From a checkpoint of a small image classifier: activation silu, 45211 training examples.
Rows from block 8 of a small image classifier, named by matrix and row number. Each number is 500 + 50 x the weight over its row's rms, rounded and kept within 0 to 999. All counts start at 0. Numbers have three digits each. After the name is the row's rms in percent of the matrix's.
After each channel's rows are labels from the 100 images, of 14848, where the channel reaches its highest value: "top examples" is what is common among them. Only what is clearly more common there than usual is listed. The data: stained colorectal tissue patches (NCT-CRC-HE-100K).
# r30: branch 2 reduce pointwise conv (model.blocks.8.r3.0.weight, 64x256x1x1), inputs 172-255

r30.27 105:444557532514531543563526560561526516510528434425541470548597491475504523531435518519565506607451486541461518498478577563521571497532481498512562560465519479406418467447554526485466476546524506455520483464499448434492468473422510411335508479477419478445
top examples: tissue: normal colon mucosa

r30.35 115:509507518455511486544550493578508539528558496563569474586553469483412458393426513424444424528480522490379545449533577487578583527525540559571572498489540575469361507418565483484514428476454504487490500426579386502345518454513445389518428513465428486452
top examples: tissue: normal colon mucosa; tissue: mucus

r30.1 114:485581590532417482522536453513488570475487476499523540491523400429403428475440434425425400403440428480372437520545573480552621495619500531552485515573543536407407525429437518436471484516539506539506511437400456455494515520461496531580423502416420439434
top examples: tissue: tumour epithelium

r30.38 102:492528594536511456525508456496535530467498417514495549612442341438419349408459450335439378442395479392480490506490521432545512453572482452547519529494497534520482475440504462451483544490487437444535487480497371556473452478493516448408468475472388423458
top examples: tissue: tumour epithelium

r30.14 111:533522536499503560505521523544572540516504482518519488565572444486450518462472482509487450466429426417489518520545495534546544510587539564503552573560527535498380568511421489451492470389504480426544562519503467532504486456509464520509443491473376437401
top examples: tissue: tumour epithelium

r30.50 111:455525503541413480512543583583438584572553531534478438568564431432421391434512415413460435365447442448426380474483457424413496496425478552472462390460417516523492567466460502493447476561511449420490513465485355480494530511504499469553526433435466507483
top examples: tissue: normal colon mucosa

r30.5 098:538526491435557527402603465482460483450520423524516565521432527443467558424540496500417545506490426535438527383484428432478491444470459382444444441468479479593554501480601501568560481509549480449560474491563513490506556586490479490503577565500557590553
top examples: tissue: smooth muscle; tissue: normal colon mucosa

r30.20 086:540551510427569511527510504581498514576493530572515491515540456559534473491509556477493509410466484432417468430590532502489558518456523495527486487511498581383546445426513496509475419516532517491561483486539525490491499438534559437501589507563550546519
top examples: tissue: mucus

r30.8 100:478668631519557540407614552544458508456492564491452521518464469538452380538395400465509465482578508564470522455490445415509487515481455494458427471577495547553433450438539506481586471534483469480563478444507427526524458452460476491460485522459444488455
top examples: tissue: adipose tissue

r30.11 111:506499419389547517469501535464449493460487495429418601447499563427540565505556511562505557542490422606495578508414413471414486416439466442451352421433380484634550556506548484545497461482570586544512553530542477522527572549480542520583597492489565602541
top examples: tissue: adipose tissue; tissue: normal colon mucosa

r30.60 090:448615592519470487443582488473451449456473520519503491483425445429545463525437552411448510434546422506463520439522440557615481523449461424434468493429507516562483531490556489557519479538477512539561525531574587537472469568480489475520488521441489446429
top examples: tissue: adipose tissue

r30.61 116:517485542547546518524568458539534522485509550515510499587557491489449508508520500530523542507482518531481498528553506492478549489536538465507470507528508476493429593433475521492426447393528498538513557523465501516477463453398419525550463373466528494539
top examples: tissue: tumour epithelium

r30.45 090:507495555414605441531504524467547548479535552479485572520467441445430408451506474383490421372459395416473520483487414495507490469471525481518522457466483567570518543545535443545392497509493472534551537504542445531466517567527523539552416529482432440394
top examples: tissue: adipose tissue

r30.31 102:520505607583444426478507440487430482515580445486436486513490449452429351363406474413506390390348505420455442443573567495556583547512463502528554482499571565449509480438481487501505466498537494528448479442558401489511535418483495400483398533519516475378
top examples: tissue: smooth muscle

r30.17 112:488515548505531556528498507539568533486485510533488531528509459492495461430476510458481485404423482445507433515515515486489530461491505497480485466520518506425521508473536481459522512441470510527446433484450541527484429508522487503393372554501483421440
top examples: tissue: lymphocytes

r30.32 083:555533572516623472430495509476522451460535484513451556508499382414573451474436563503553473431530474543551528505446460503497426436498438417501513497486444420594523533502537448436384536522534549533469483584527521563496461547469517525532404502444520469444
top examples: tissue: normal colon mucosa

r30.18 105:549573532504427494552541511569525510533513523575537534600515472561423466408446504450461454489373562424405483457534519473525576552519576590499537530535593509481435542447440572463446424463470498517518566454528456551451403508446455534476499536472508486472
top examples: tissue: tumour epithelium

r30.53 100:468452544440422465516553522458490479579534508411480449585558398475474429438477451414460399517375542374441469518570510545461569493498500507522548522547565566533390506506442504519469489531481478527478510469431443457512529525466514552498400494478425447442
top examples: tissue: adipose tissue

r30.13 088:422571594545500474459588435507481504493510481504480567562475450482373386423480429426516449394453417462432489500512515513495507497478485500505536487515450497452567349500523456547532524491524529468507464528464556465507466489580575523463548531525533445455
top examples: tissue: cancer-associated stroma

r30.54 086:441472565530472515492481504472503484482473515496552462521526402526445483438491495413466404483485518505467462445541528500506549560496608512473502464480597528585663494471533477510515538546454550521450467576571536526471429500476439501539533551530511486452
top examples: tissue: mucus

r30.0 107:405549597637448507496511624593541589480468535490521548537529456566529463558443470499398377588553488455535506482562402486537586563540576554390433493571529516577481512424557461552502488532540560507500497577481505555506523476430459457463509518433544522485
top examples: tissue: lymphocytes

r30.26 100:471516586469378444514518485561525484478470453515496536634483405515401392481451490405455314550418549464424416457514494353473541542495480528535476489491550531547467477513523503426529471492507511469507517483540461476495482477521594429504489580452532472460
top examples: tissue: adipose tissue

r30.62 087:451407466452391358481520435532464416520555430552566427487536485580463481476444645390424477538467518447493547523512458573496511566529468525441533519448628524512464540472487503482480564562495576502470501490443462496450416399470488455522493512503484472417
top examples: tissue: debris; tissue: tumour epithelium

r30.36 086:542491590500580427503497399498511491478530380508577534519526528419462427365508525484413514470471474442375459497506454471531539505464448460564523443504476455539590465527550458516492570444553494445558471540586622533476494558496465475454479503509483592525
top examples: tissue: smooth muscle

r30.19 107:394536503486549528553546478518496552503592488520549506575556421518522502481496435509401481500462471416441420476570557528616536512531517501537541479457531568449453493449560445490487461491505404463513516442536475401434523501490532437369460413443457485432
top examples: tissue: normal colon mucosa

r30.7 088:497426516527471434507548477440523544505555502391518596521514347522577521513474422502482485498488479476479472490523513445515566520570583550390558470553545528531454554403505483569515505544529395495526537441537407482540547582477433497511489507401467508424
top examples: tissue: mucus

r30.55 114:498515562539522517464573434552530519529525522527529521502530467461453522530489512511474543462482463480498449533521546442477542473546486501536505558542478556500387572472450523489444486454484486484538572519473506556460431428504413551548482478528522476511
top examples: tissue: tumour epithelium

r30.23 096:442554537550390526513515516595531552533420570549520556515457402499512391493488476499494425466544502500511441475494510420573501458481472565524414501502510501431499517420554576492551502502482528524512476532540473422490439506452592421452522606558582511493
top examples: tissue: smooth muscle

r30.48 104:486428516498379486513491526472518514466486499514554539534454460454469488416478538411507422490423488432423432524502567434490524499530482525464431484559513503524577358497501439566540589479460544422509538611517645542488434468535455497376509554504443392466
top examples: tissue: adipose tissue

r30.59 098:469469505421488434506490529534521551548468542516584527511522396489459505495500511386459457521525468473548632374540408503499477522385542547414434430502521488541477595535579467579506493573497560543545522508538517492460522556510464570606479548437502500453
top examples: tissue: adipose tissue

r30.37 114:419503548508595526548512552525583540494589509530527468482488485514566473460442457529457551460439450487509521550575534518507517502528524519506623524547510526496471512468420443453465520513467459495417518465401537492458532470474487492375431430449450430432
top examples: tissue: normal colon mucosa

r30.34 114:494567604521393472463548436528530517476454439540526535531489458453347432396464491428383442426385436424318473454575537480568527548602529491504526529525540550444383507401510529529517483590502499496506522475332565410581502510523433525555492441464439431429
top examples: tissue: cancer-associated stroma

r30.51 094:398577583546436478514484396526527477490470520512466547516507444506402397361503497402431518392375450439406414557556545451469529498472496497512488477561522560455510413435572456432436500554541519480563482501537450515452469461525515403501459579495517429409
top examples: tissue: debris

r30.40 086:511548590491444524475512537541604575465446418482516550467518462458403400434546506455427487513452435500459489500532460455539477514524455450536456560573589461510482525420448476524469562424529596506437471587436546473516430551418484502547482520481446466544
top examples: tissue: tumour epithelium

r30.22 095:450589621582416503525475490557441532465522449536499468584464510474446459466428538442423491425342468427373467558536560460575570584493536626545560582565570576480536402428523484482544492542515551468505548502494461461490482499476480412572533546498472508420
top examples: tissue: debris

r30.44 095:570443464476566496429470464484582536531572522465469523451471469479452469482590414496597481368482433568535472405507414509474448445426508444529459404519385445539556578509576475508442531520537560547452482560541458481470560544451574544603328457465549472502
top examples: tissue: normal colon mucosa

r30.4 082:576479518508458431459563497526487584500470452468453576634484415524496430486439466532500425513540551577508447402556482431503547557485506550442452347472551505558504576484489520560494555471461507551553554463543458495556432535431486485539503490430471571488
top examples: tissue: smooth muscle

r30.43 101:468477566559502531509491506469527517515541528457446460444474541500527528371483487450456554439411476425406437633515493544532533494553503432549554539557498517437610422503530472482497545520502508489472533467536488519483466510539509410457483492559496455490
top examples: tissue: debris

r30.25 118:460525564545372484562525442555536542520462526565563521528550439544469454521461566416501473563464565447468451494559537494511531535539477519491490546495574496477460486477408567497470498483548524508454489565532483541533463472503560433501502524431533449521
top examples: tissue: adipose tissue

r30.57 116:539611524533540521586595527614550579480568467553544568512570489439475483422499435469475469415397448457456467363583502511540537528505480539507506518477501471461492340450491525531482511373485514511507440489574431473466539447444481463427491529458455490373
top examples: tissue: smooth muscle

r30.28 088:465625502544527516494545497508489564544458526585496500507486361432435336496461455430556437466515546441461432439491535440532571438498498571500442452414494491441524555493573569456494444576577494565491496531512466503509522459565599458522458510464460447445
top examples: tissue: smooth muscle

r30.49 088:422507532508481428502503437466568452472553480451448484559480463460449406540423453406467447603378546495462401501620520452560528477479480544483533463484544564461504453436523447471463496527488555551430415547441511467522473527474517459507443539472455434418
top examples: tissue: adipose tissue

r30.2 097:504411349357494502472486554435463489516498544466456582469452593421657549545500496536465611537631495503545595479452419519437448463447517436424386455489458479591531535550549487564485413519550555637554493540575495447540550555522507545540609574565576591534
top examples: tissue: normal colon mucosa

r30.39 093:454361379447543558482473530517475489498499537523535552475501458496589551514582616529427608536526423433476526419427430538531471424440417443509491467489437422579545533514508486596536474448531584573521516613588524576466521533461491538558597616462523527638
top examples: tissue: mucus

r30.41 113:518597573462632561437589445527524555463485466520445518541504498477534462482421418502456519458485453505431514501481546458572522456551485468511544522543464506529388523457507481504554531447476495430472470550466445519483475524500491464500413440480495435491
top examples: tissue: adipose tissue

r30.3 083:518517462417439485487596542515491504460463512525523642611536509466489458534552425538398543554562507516507555476535467482517515473466443464424496525505482510567584587480527476602528467499532576555542489532560531457556491417400512519534630554448554590466
top examples: tissue: smooth muscle

r30.46 107:484573540486538527531556504583546576505521524523468500548579460448579399431505423431481466413482543448449446528573595518586545544512554531553540535513555585409540538521475485511435449490497561534487456436544444577464447530525486470566467525567525463463
top examples: tissue: adipose tissue

r30.33 114:541547553446633553497652501544555519492491448528504592566514438449476373328528406462489412439407456459445508474565575491515514464531557493569506555517535571492474507474468487507488578428468480511511481510510418535479452541529497510538454496463467471408
top examples: tissue: adipose tissue

r30.47 095:566497555513600431456581541485556526511562457484457502501454421491474346360470515489579392389430441463503478526495545572502471475432572455580546477539501529481515495401472537446447524474522494515564547520525403520519497553529536545511412459486446417474
top examples: tissue: adipose tissue

r30.29 103:527566506560349446570556460517548500498491503527534556526534432464462372519463494361375338492453478454398443470554533381494588546492487517510532489490531524456429526511491549469502469489552542551490523525485531535488520456606535455521478494523517538476
top examples: tissue: tumour epithelium; tissue: adipose tissue

r30.15 093:424498553546456475506507422509531546458581492465526463540537471469450390392429446374516408485360539519442499375603600489551555551546557543508554551476551479488434487455381498433512544592449515485448435508486455481511574463439616501515428517495445470432
top examples: tissue: cancer-associated stroma

r30.58 093:540609538535453479500528575556517526526567557562536414534565399500344484496454526416518418463543529497515458388535434569509477538456558620476455466459529545481571477486450527493471560530460514496484504465501503479466450563513528441597488494462433445423
top examples: tissue: tumour epithelium; tissue: mucus

r30.63 088:386527517462507502504579389478540454539490504513516453484454478369563461466379527404424520495560435485395539475510475512567450425414449485437550501459521532581433530453528482506529512582515527530525481565501538470458538484468463465547581543491464521473
top examples: tissue: adipose tissue

r30.21 092:434542522459542542505559547612586556504537546573555499555504441556558481461423533530520521514568506520517398455554432480515505442531451446460484405466507440460512527508492430503407546464479463492450436491388520419484434459442462468372463463508487511454
top examples: tissue: normal colon mucosa

r30.42 099:413531544495521429504531482526592517431427501523510609656531447535455414446511370438368366558450490455466475494550489414470485533519542474470443471543551525569457540521467434444475515523449559489436441539549451557466483528476514487611391503469481394444
top examples: tissue: tumour epithelium

r30.56 093:473413549477556547581509579445482543546613536472527383477594372538520409441561494430510479487547437498425463561568575600574567530515570538613598500487523573421490476526427532541445444518542505460475484487518460461451423500503559439449542530561488496489
top examples: tissue: mucus

r30.6 113:491501552504446498564514532558540566554522483582554506584494502477447498476453492512489515521386487454422492507592529531566585568487527542511534549504591575485434475539448497472465485413430552526422426543570422572379435480501515411535449599487450508450
top examples: tissue: adipose tissue

r30.16 091:452525526475410449479474473477562477473548509491479435470511309425465452422431464476498408435394488400475447541535572487503548504492493610521510489555507496456507547508529523479476443485445538567503495565542550496463440406528553484591484523478531451524
top examples: tissue: debris

r30.24 108:514482505486354424545476516556544539564509493515560571585516402474408505531456551507453451576438560443494415427523526449494521516407465477476476503488562542496496511402440487479489518437523484469539521479556450496460477504504500463417483482480484468477
top examples: tissue: adipose tissue

r30.30 099:521446511467474483485555474484569582544538533520578529578506356416403436414503486393479415470503475473413434473525486442574535494456509467534481479481474510444482559447484564425494479514500545474513514476581450434503568430491553409444585565444466504575
top examples: tissue: smooth muscle

r30.52 091:418494492454590509477593522433469560536612489486552412453502527457577458492549447490499500464561482549483572482504465519432418421408587522453510456421471508556460570538524493468453496609497528594411521559549502481536606491374561532607501515504511481410
top examples: tissue: adipose tissue