Rows from block 13, named by matrix and row number. Each number is 128 + 32 x the weight over the matrix's rms, rounded and kept within 0 to 255. All counts start at 0. Numbers have three digits each.
# b510: branch 3 first 3x3 conv (model.blocks.13.b5.1.0.weight, 128x64x3x3), inputs 0-15, a 3x3 kernel for each
b510.23:110092118140147121133124118096070136071157111157154111111133135130153134113067100115129155091140098106133109126129132147133139135133139155140155157145122112133150124067143081147116138119108143109159122167124122101112086118126073140081119088088120129163095117125094072094127135127115114139092070135068102144082152145119095114156130106151135130103095138096110142110154127118101151101119122146156153117091083163148138155130146134099121
b510.24:105096115049069157091152169119072091108087063125111112146130135062104131114152164160120132140084106139117145096133153068089144144173159082078096131107113087137146165088132099088083097084111173103099112073136112112159108131142108172128148171109130143126082079108090094097140126167064117153086135164135105129140168120122161149124136108119101130132172153087111142073139158082164144095167130082176149127164112157082146059127183096139164
b510.25:134138161163120067081083089163142123167129136078063089136160183149123120172153098130133173128083109092132096092121131141091104103138132127091100112128110128173136159151090157091136069064057133155162160113121072155103152154113159089091083081135136155172149142089084089057092133139150125113165141100137146147136105133054101097092112132129109103115132129103148146172095100165079098139162163158073082099108091153140151155141133170129130
b510.26:110141163143092137123078110101108109122100131102130143110102137137106153134129152125132131145130126129114126113148123131105124161112068127155157149123129147086075086102154142064145129146147100135139135122144111101142101149133084116160105130134100089095081093105105112171126151108142116135102076106093134175119096137134118109128141153136135147156102088102126189115085154160117115124147129148116132153152156157085145104072119085129136
b510.27:113104140139095124104103103118077090160109084155103124120116158097113162145107142157159114195120141135109132101176121145145176162132099158151161144128128136112085107082090152088092163116120130172152181152141133116133112182145140170111133155108079152163070093143108111132106152159089138165106099114089109117140123095133116057119159147144146139137109110099144169123150120135120124093165149120176114124180105132126149091084140103083099
b510.28:134147156126106129116098132138111137129121125130138102139140154123136129145118111187138124124131108151120143122147133115154149137106138104131149113148140076111165142098142133102118120122079166160146157137139133123146138156156117152133121129066122131112096103128120115111160152128122122151128130148084138150122143122109109102110152151124160149096126137086115150087129124112092088066128149128188112116143074099090128138083076103089084
b510.29:151134119104181106087170107062076043144181101126168095075089122098146099131183106139151148134175102097172082149167158154090143122083146184128149158136140148117163069105065140176091125175107182164127127194138091182110111126153151137147132092124101122145092158136097144127130097148135100138129113135126152118151154091126135114155139175122133136092082118116136132134122110164130130135164117158151146165099116088102147135125156164153148
b510.30:111145094111096080131134122099115111164107161159134114110102038113066104129159132106130092132094104104137132089187107108125094097158145131153133124104145064069142125130090119068120197153107073110087103105111115142131104139104120139098123138101127105078135093101137159134094164075104139145045127131131145124136114124128138170132182120108138122069129159141143110122110107145140117109169127119137079098163162090082083124078119138128113
b510.31:129131077104086125139106130109154129108097195162129134136122060123087126137124099124077075124102174111151139135125111138120129119091106130108093137118103144056102124118117103097183158143143134109055112117161150123148167142145152097173145139104108097052135101099164140170127100072123114137104089111132160085096095125142134147147103092144093120103061120143121043131115086123144141143117083157129099116127120116119100123047098114105108
b510.32:088135148131146125036136112161105104167151075134175164075124152147159164061070090144137146160155144137117140098127135089140178106141107151144156107122118106082139124089091176149111112169157122147129152149136087112160160144148141156104160150147099139120130182154079103128099129144104132176072073114152142119133147060093122125108147163089131136078072092128140134130129123097158117145140115082131084118133059111158171108124136130123134
b510.33:139124115086125084084144060080140110091146130109141138094137131106143141113137135156167126137142155091191133160114121140091139152128081085100186059092130128078091093156105105132145085200170162102096132123113080129104199078113194075151189089163109133152110135188103093168122116157131119151120100099128158172139119160160138110122140160139098121144134075117152093138153096174167100163106143153066130164069142099157148096173138135154147
b510.34:127151134134116156103108119068133066128154144070163143116121130127122144142129151141139102163135155130118140143167123138127099145092088152170132159130101113072111083080109121122163120142159149153134166163162093122142103150156128159145156121101134142125114116152140115142167164113174152079111078081101133133122112117121096096168157125152115107113077066135174165123131145132137128107120115127131091151123100103131151132149145127154161
b510.35:115155125099153128092097118110156184112200168120155162103159137107168158059070128121131156095167136127129151085082115121060091150114136178109107168120131143136146108132156133216147084112130099140161118149171096087145113165146114156093162089151067126179102134149087070125130098132107104123079089117125124130149160117129085133146097090123073106084102142094121113112133112083079117148125153142142143130120149152096171129097157106108148
b510.36:151097077161121095178172116153150094141196161162168160156104099156096095135165119143076039125107111113085121087096110126093096125079066107079098185095056170076076163104035148146151143137155146115090193131136180169148102107099128109147151162097097085096142069099137095096111076103112078084131101051153078044166105087165140124118050096140057054164077071166075074143091059106164094116105110109100089128145103059149119105095096073102075
b510.37:074118122101162137116124142107152177119211178118147153069137147141173178072089141090127164129160156118137152104074107127091075113125135139104108131130140149126166111127113156195179064136145048111148141181162077105132190144187174127115166147165126126184098116176113092146135109126156120119113097131109126131141155134138151167121097106139110113119097140117136114141147110141136152180108142177127158180118159147179171109113167140133152
b510.38:125111106138088102119135120136136121121153146139184106154167147205122066207134036144133146140121116150163118096101098149104167048117161121089107131145170109137136124141119084103103113132093126132139176120110120133118100097074104117115072112128138122134136097048148068086156124152195094071146098071095097043081112155086134146128117094157135146088144126072091045103117101083063075087088033069113102053068071153199188198170128157128086
b510.39:095086110133158131130143123122135066164153102128156084110120136153186141123127117162182134152152085122159128079130142100107173106105130158169201112116149170160180121117076192174106125145082141140138133153106114145144150147132141141095121102102098085150138179175107097099114145157123102146126121149135136134133150139133106122069113144133120188113140151147123102147162137121093110115093111153163137100066100118125110148167127121142107
b510.40:131104132141104134129147122114129146153120120157149130148127136108101136105098141146151155148112120123094127151143131113139116142125102104102154147115159140119125155100165135105138132121121121096134148126122139137123075166120097144107121152078101142100069099119103144115120087130090087105069130135120142154147121142158106110135127131134160138124142131145090156123123136085109133082171122100152107104136093115144164081109146083100123
b510.41:118097111071112125078135146071114169130109167145135137106120074100087113047117162103159159104104139074170171136132106087107139135127149086081136081110129077111138116165181128103150123166164095089109084088115082175152149123121171087096186126107125127067105085135064080143105121080098098109057112152127120153139107132092140162121130099112125138092119157111133121114113130130111098175147115132094101165117133080068132081090146075082130
b510.42:134137106132090127152131123121117099127109130184147075124081052103088114068138096127180114112111101168113065166145142128104111093147155168154128153102175086066163144139095110079119189164086117167103094111102106104059106126125127138097144165098131140113138136104127139097089125090123112129077137139197146125145135148161146191147159123152149151103125145122121121134121133138105126137129150138177117116171129055052088072106102050079066
b510.43:142134113133131084098135076143093131137130129112141092097173122073124126075134102119150107085132096068158125128134107166113096157102071084122179089095110122110102129152128124130140074177150166135107095113082066153064179127113191117171183096160117134159113103188104102182119140116120132154153145117110107157149121135109111100105117144131102126120105091179164128171118078156122076165134152161102144150053128114119174094152125109133114
b510.44:167131141134128156120130105161143077162155143103145129156112132163132145152149137144134144153096144100112114141145169107127173109132121172160157140126125139089117104110108128104120112150135126159130131128165082099135130130154104132139082147088139109130134113149144161161136125152142149137143102103173152113155112115150183110163146147142119152118099090099162165105137159104129115112148104088103122110133113117139140102140135137174165
b510.45:160134122179144059106121035107050082122080078138160120119172114142149102078091074132166124156125098139127129168204099188161075113106111155163121174151096108051062081068088113087107133178145121176131156146086109107112124143154146135112128137112105161103122157099074105072125156097147178055061054063160124122176131113169139103150177106177187087070074075133123134151131113143109129103118141167148141109133111121157147117125155099109110
b510.46:111107110137127094139099145151113102192186097182137063100124164125123097122122097146129128147149072135097058122101142092092093085121205159114142099088126106141220109105102197150061171128098154128152162131096117107137101148103105140051121119087149151113204122062140114124101086153113110165102112148122116124158114126145111190131103121110088101094130200103104088129096104160096153085131127081131131099118138126121130119103119150147103
b510.47:101147146084153094060084127129132142159214096140148182098106125100147159091076146106123146117175146116131137068121132094117155135123084101105175113098130127097116099122120155219098107157170106127144142174135086075144159121148150124083180130110128176125106161164090115159090096132094111142066056113123153152077138111133121118073136166073122128131080082108088116076107109140138112102097106097110068142137089148176143128100169105099197
b510.48:122071097145118072111125106109138163147096108138073125121081107133088071102101127147126234148134138158126194148113116130119077120140153186131110169121119128103079090125188105127111123112150118097143117097076114116117141173166150143138152118138149136156145137151122124188133109097136106083107161133170153159203160137139098135168117109176146101133154123108120104099183105105135142162155117118170119107146106130127176072094142086129125
b510.49:146131050077149094137139096143129118052150150128102141104125091135110129143105087126099102103174141136134091137143096115116100117159104116100104117116076110129132136131119064194153143114130144107062123147128136095044189199169159152182191136146162110131155137145164192203163133070120117117112118118133138112102141140160162147141115071120126088100129107170155103160139111163185145174136150121121125150140140166139098146077126141146170
b510.50:116171121144132116126128132113147151136118186087143188098154147134141113144150133112145147123104134122154130092122111115138097134146128072098145054079129088094125115144130108113139131127153074141112131138123105152164145108158149105150137126179125142154143145120083137121103131124126111095126093104115127166142120167138149191093118131108093120105114115134125133144115103166156097113122161134146141108107098152155147143157140147106127
b510.51:071097129145047081146102153120209207191161147195149144052086165106102150124120156089081113152150130123112151126132059104126087099106149107058112109092110126132198089148163175162139157098134104122167180115115151115143089140092126149106126161115080109152119129130115150138080100117081108113082125140112104088137127096115140106105086090099127092133134178053080089096102123103130117095116068113167116099182097115075144095058150124118182
b510.52:126095108098126104136167151149127162099098158148100156096053096093070085126201150135132172119135171167149178093105126073180089117194130056078078111121099132115082150149140124091158116105163170129155146145151156171144138098143107113145164185144102080098133130104081146162089060102094127081118173148122085094098108148130156135094069117103139081112172131158091100102116108129168148087136093107152095106180116086127101092095083146147142
b510.53:123080128149095097138119122150100122138116098134117122123070159157088143143117145110114089151147144163153130128114152121140122136174133085054130126077116171108108153089122155100125162101140125131133189146131152137114112144112083127080093155100148088092138112113082144136102087126099125120102110122123093135128130146176172144098090147137112126129151078128111141081120161136156148101157128082152103099158075148119168092064141096110197
b510.54:118143160129154133010141115136073128160092104111209194105141158055146148041129095124148145127163108116162139052141135123160154112121080142141162157154136119100094110080119150132100098205160138126146169183129112159127112147159120124102138174145100170179093101154094095117080140140097135155064061062123113102148114074129127148112146150133161109069075045134119124126139059097117094111118118134157100148110073140156167078100173085074145
b510.55:132156150108128142089099129120116113140104129117142134165126113138120150105119159153115151179117157134107149125147109080123120082130098153176148101085089114069093133100135145113198114129167124156162155110143126105141094167157079159094115170091146176131123151147155126143149164149136167138086113146149159167114141177066134164155138118113103112082128115116162156076136152101144170113166082066152091081145122142124138106101132110137168
b510.56:162082131125080141097115136122117120150173152118147138176148145138107166111154188119097088109071121067095133152062102130091122107121147147149136113121080105106110123116119123099160156135155135120121128100146085113175102127134116102103108136071191180140150121176160148186202101131125107122098104126095139076115083113100128103159096113112049090091105136104086105083090107052116137142096108139095126071103139138156124132138135143165195
b510.57:087158136125137151144126117085040009165078042149106078124124150121157114165100111159094077148094131136104111134184189099180206094170163157147123155109097161102109091055043154058061145113074123128134151104149126077141088189139106154139075171125089159126087129136152141108106161185098147159112139137104142111141138120114161108111144165072131141110130130062152173089174165102178181084160148046190161051166126082122148094112143118117115
b510.58:162101143110152138038134114122098084118147108089168150073111126137146133060138113127164168164170146109137116159133177109119162093102120171114138159124136124072102121091069137136087098193137139153146118166176080154145161171168110150109132157080127129137132123155104129139129110144144115156083062072170115128142130109056151104157109145116106148083050103179166149095146124108162153125136117114153129180176105096142151113124111141141150
b510.59:112131072131146109132120105127118139139130141173115142119134073124095126092108148135127124133144157120144167134145100128147133116120129136140151126130121080101075107092146112128146156125103128121114119155107111125141176159141133113124171075114136159142118112141159166193130131046103120113120113158149149153154113118150105130165162111144129111101118130146139122130145128171125103162135127136112097179084139135154144104087145121155146
b510.60:187161077162101076047087117084087091137093102101129172121145116136126065090092147120139107164113116102112158207197071190130060114082077170136098173146096086091044054070121096094139140180184149150093158107077073125178130151154148134162152139110122138119119121094080085113159154066162140027052074077141133180131102133165136102199174098194153106092075075145166167123138120155119105079117140133127101153142120112127100115170110067119134
b510.61:131148128116159158067141127110078107136183143096182152128135142173186157128130131157163135174193163107123151114136138078088109123118097176154129126116134114068104084097093155187182104156175120143131121181181058112130143195155133185135165186105087125137125156166118141153150143142135116164104111114144192188133146130123159163175167149085094106126101108116167148120168125152184166123184172120162085134172116131135148130137138157170176
b510.62:105148142145108158123110094119149175166113206099146146164120126160140166141162161169156100119113152098138136098144091080082118134091129098202179105110153155113123132122125149117188104170162153151123131092159134101139082159124108085113083139103065141125132157184118137125112143125135142146134108123116214144113091174157161111158167157132124134138119111137171196108118152112133124111168123087099075061121085156120154162161153146136146
b510.63:104130152141126101117120122161130126196169135174140139064095171123117152142171125159117104144165126142116129140191107128131133068065113178179172141116140085091135154134110163165122173170143136127112145131129133099120156176074155151100112135117065107138091128116106180149076139175088138147092152113165171091152102082066119138156165143118137136085102118096176132114118117068065111137172101118117100082130127085062159117088151121122138
b510.64:146182097115150134101144162056088055104114153108147181142172085146117107126156182135143095141100147094133148171183123169120094157110082137185145160165117150104048073042039111102134116153189158171086151122134116163191127153138132124131109097098124151053101109102113184168146165060157144088119109135099159123113120105162112108185185138151140135125089070114142145136139096124111124117160158130153080160088094129158138173139136143186181
b510.65:173131155095064137139142131128156147176130172135118124138128151102075129100153202135173119081090079087183164142109102070093117126128129125082111159123146129080079134159180065092132094150143205164128123111122136142115128189154111119136117125087143158181141115172154119163143118142087095134117146136115105135103105126117117114124075084091084123135099150083056100082054128129132145158125114140086128127123144096116131110129158116128132
b510.66:143126117202100139138110117127147117180148152083170148089117172114117158142151108118110096144090122053113086135140163160084161175151149133140095118146101137158096124102126145087099071112102119153137168120161127149124135085097174109123084099104136087155149081144164153154113121151133095122170122094111146099151123075138148087130132130168111129185134128070090115136102098133134097118102161152111162166098101140115181144159181187190162
b510.67:074099136108164162095125096158124141124127099173142177046097156121153142086084111116103090085178148134147161089094119086181178142179104073096156082104130140082090140114137096173105176144163123124110149204177105132143167102107115129099174144141084090132091088135082110136066097140091140147089045065112108132054125124141152148072097138046140161079111097083079101053110116138160101116113135100134099135148083134163139130095115116092151
b510.68:159102117133112129125138034166161134133140176094139128115100146099127160171126087150144122105158152109132123124131151138128083108125068087121164141121103129143092140147135099130171096125124167104138148152172101131095186102101167094166143102132136106210153117185135148180144133138154136117159084085142118163125090101133135083118128151129123146161113112094098107111097104135143054175104153143092136180109112115154215108157158146179132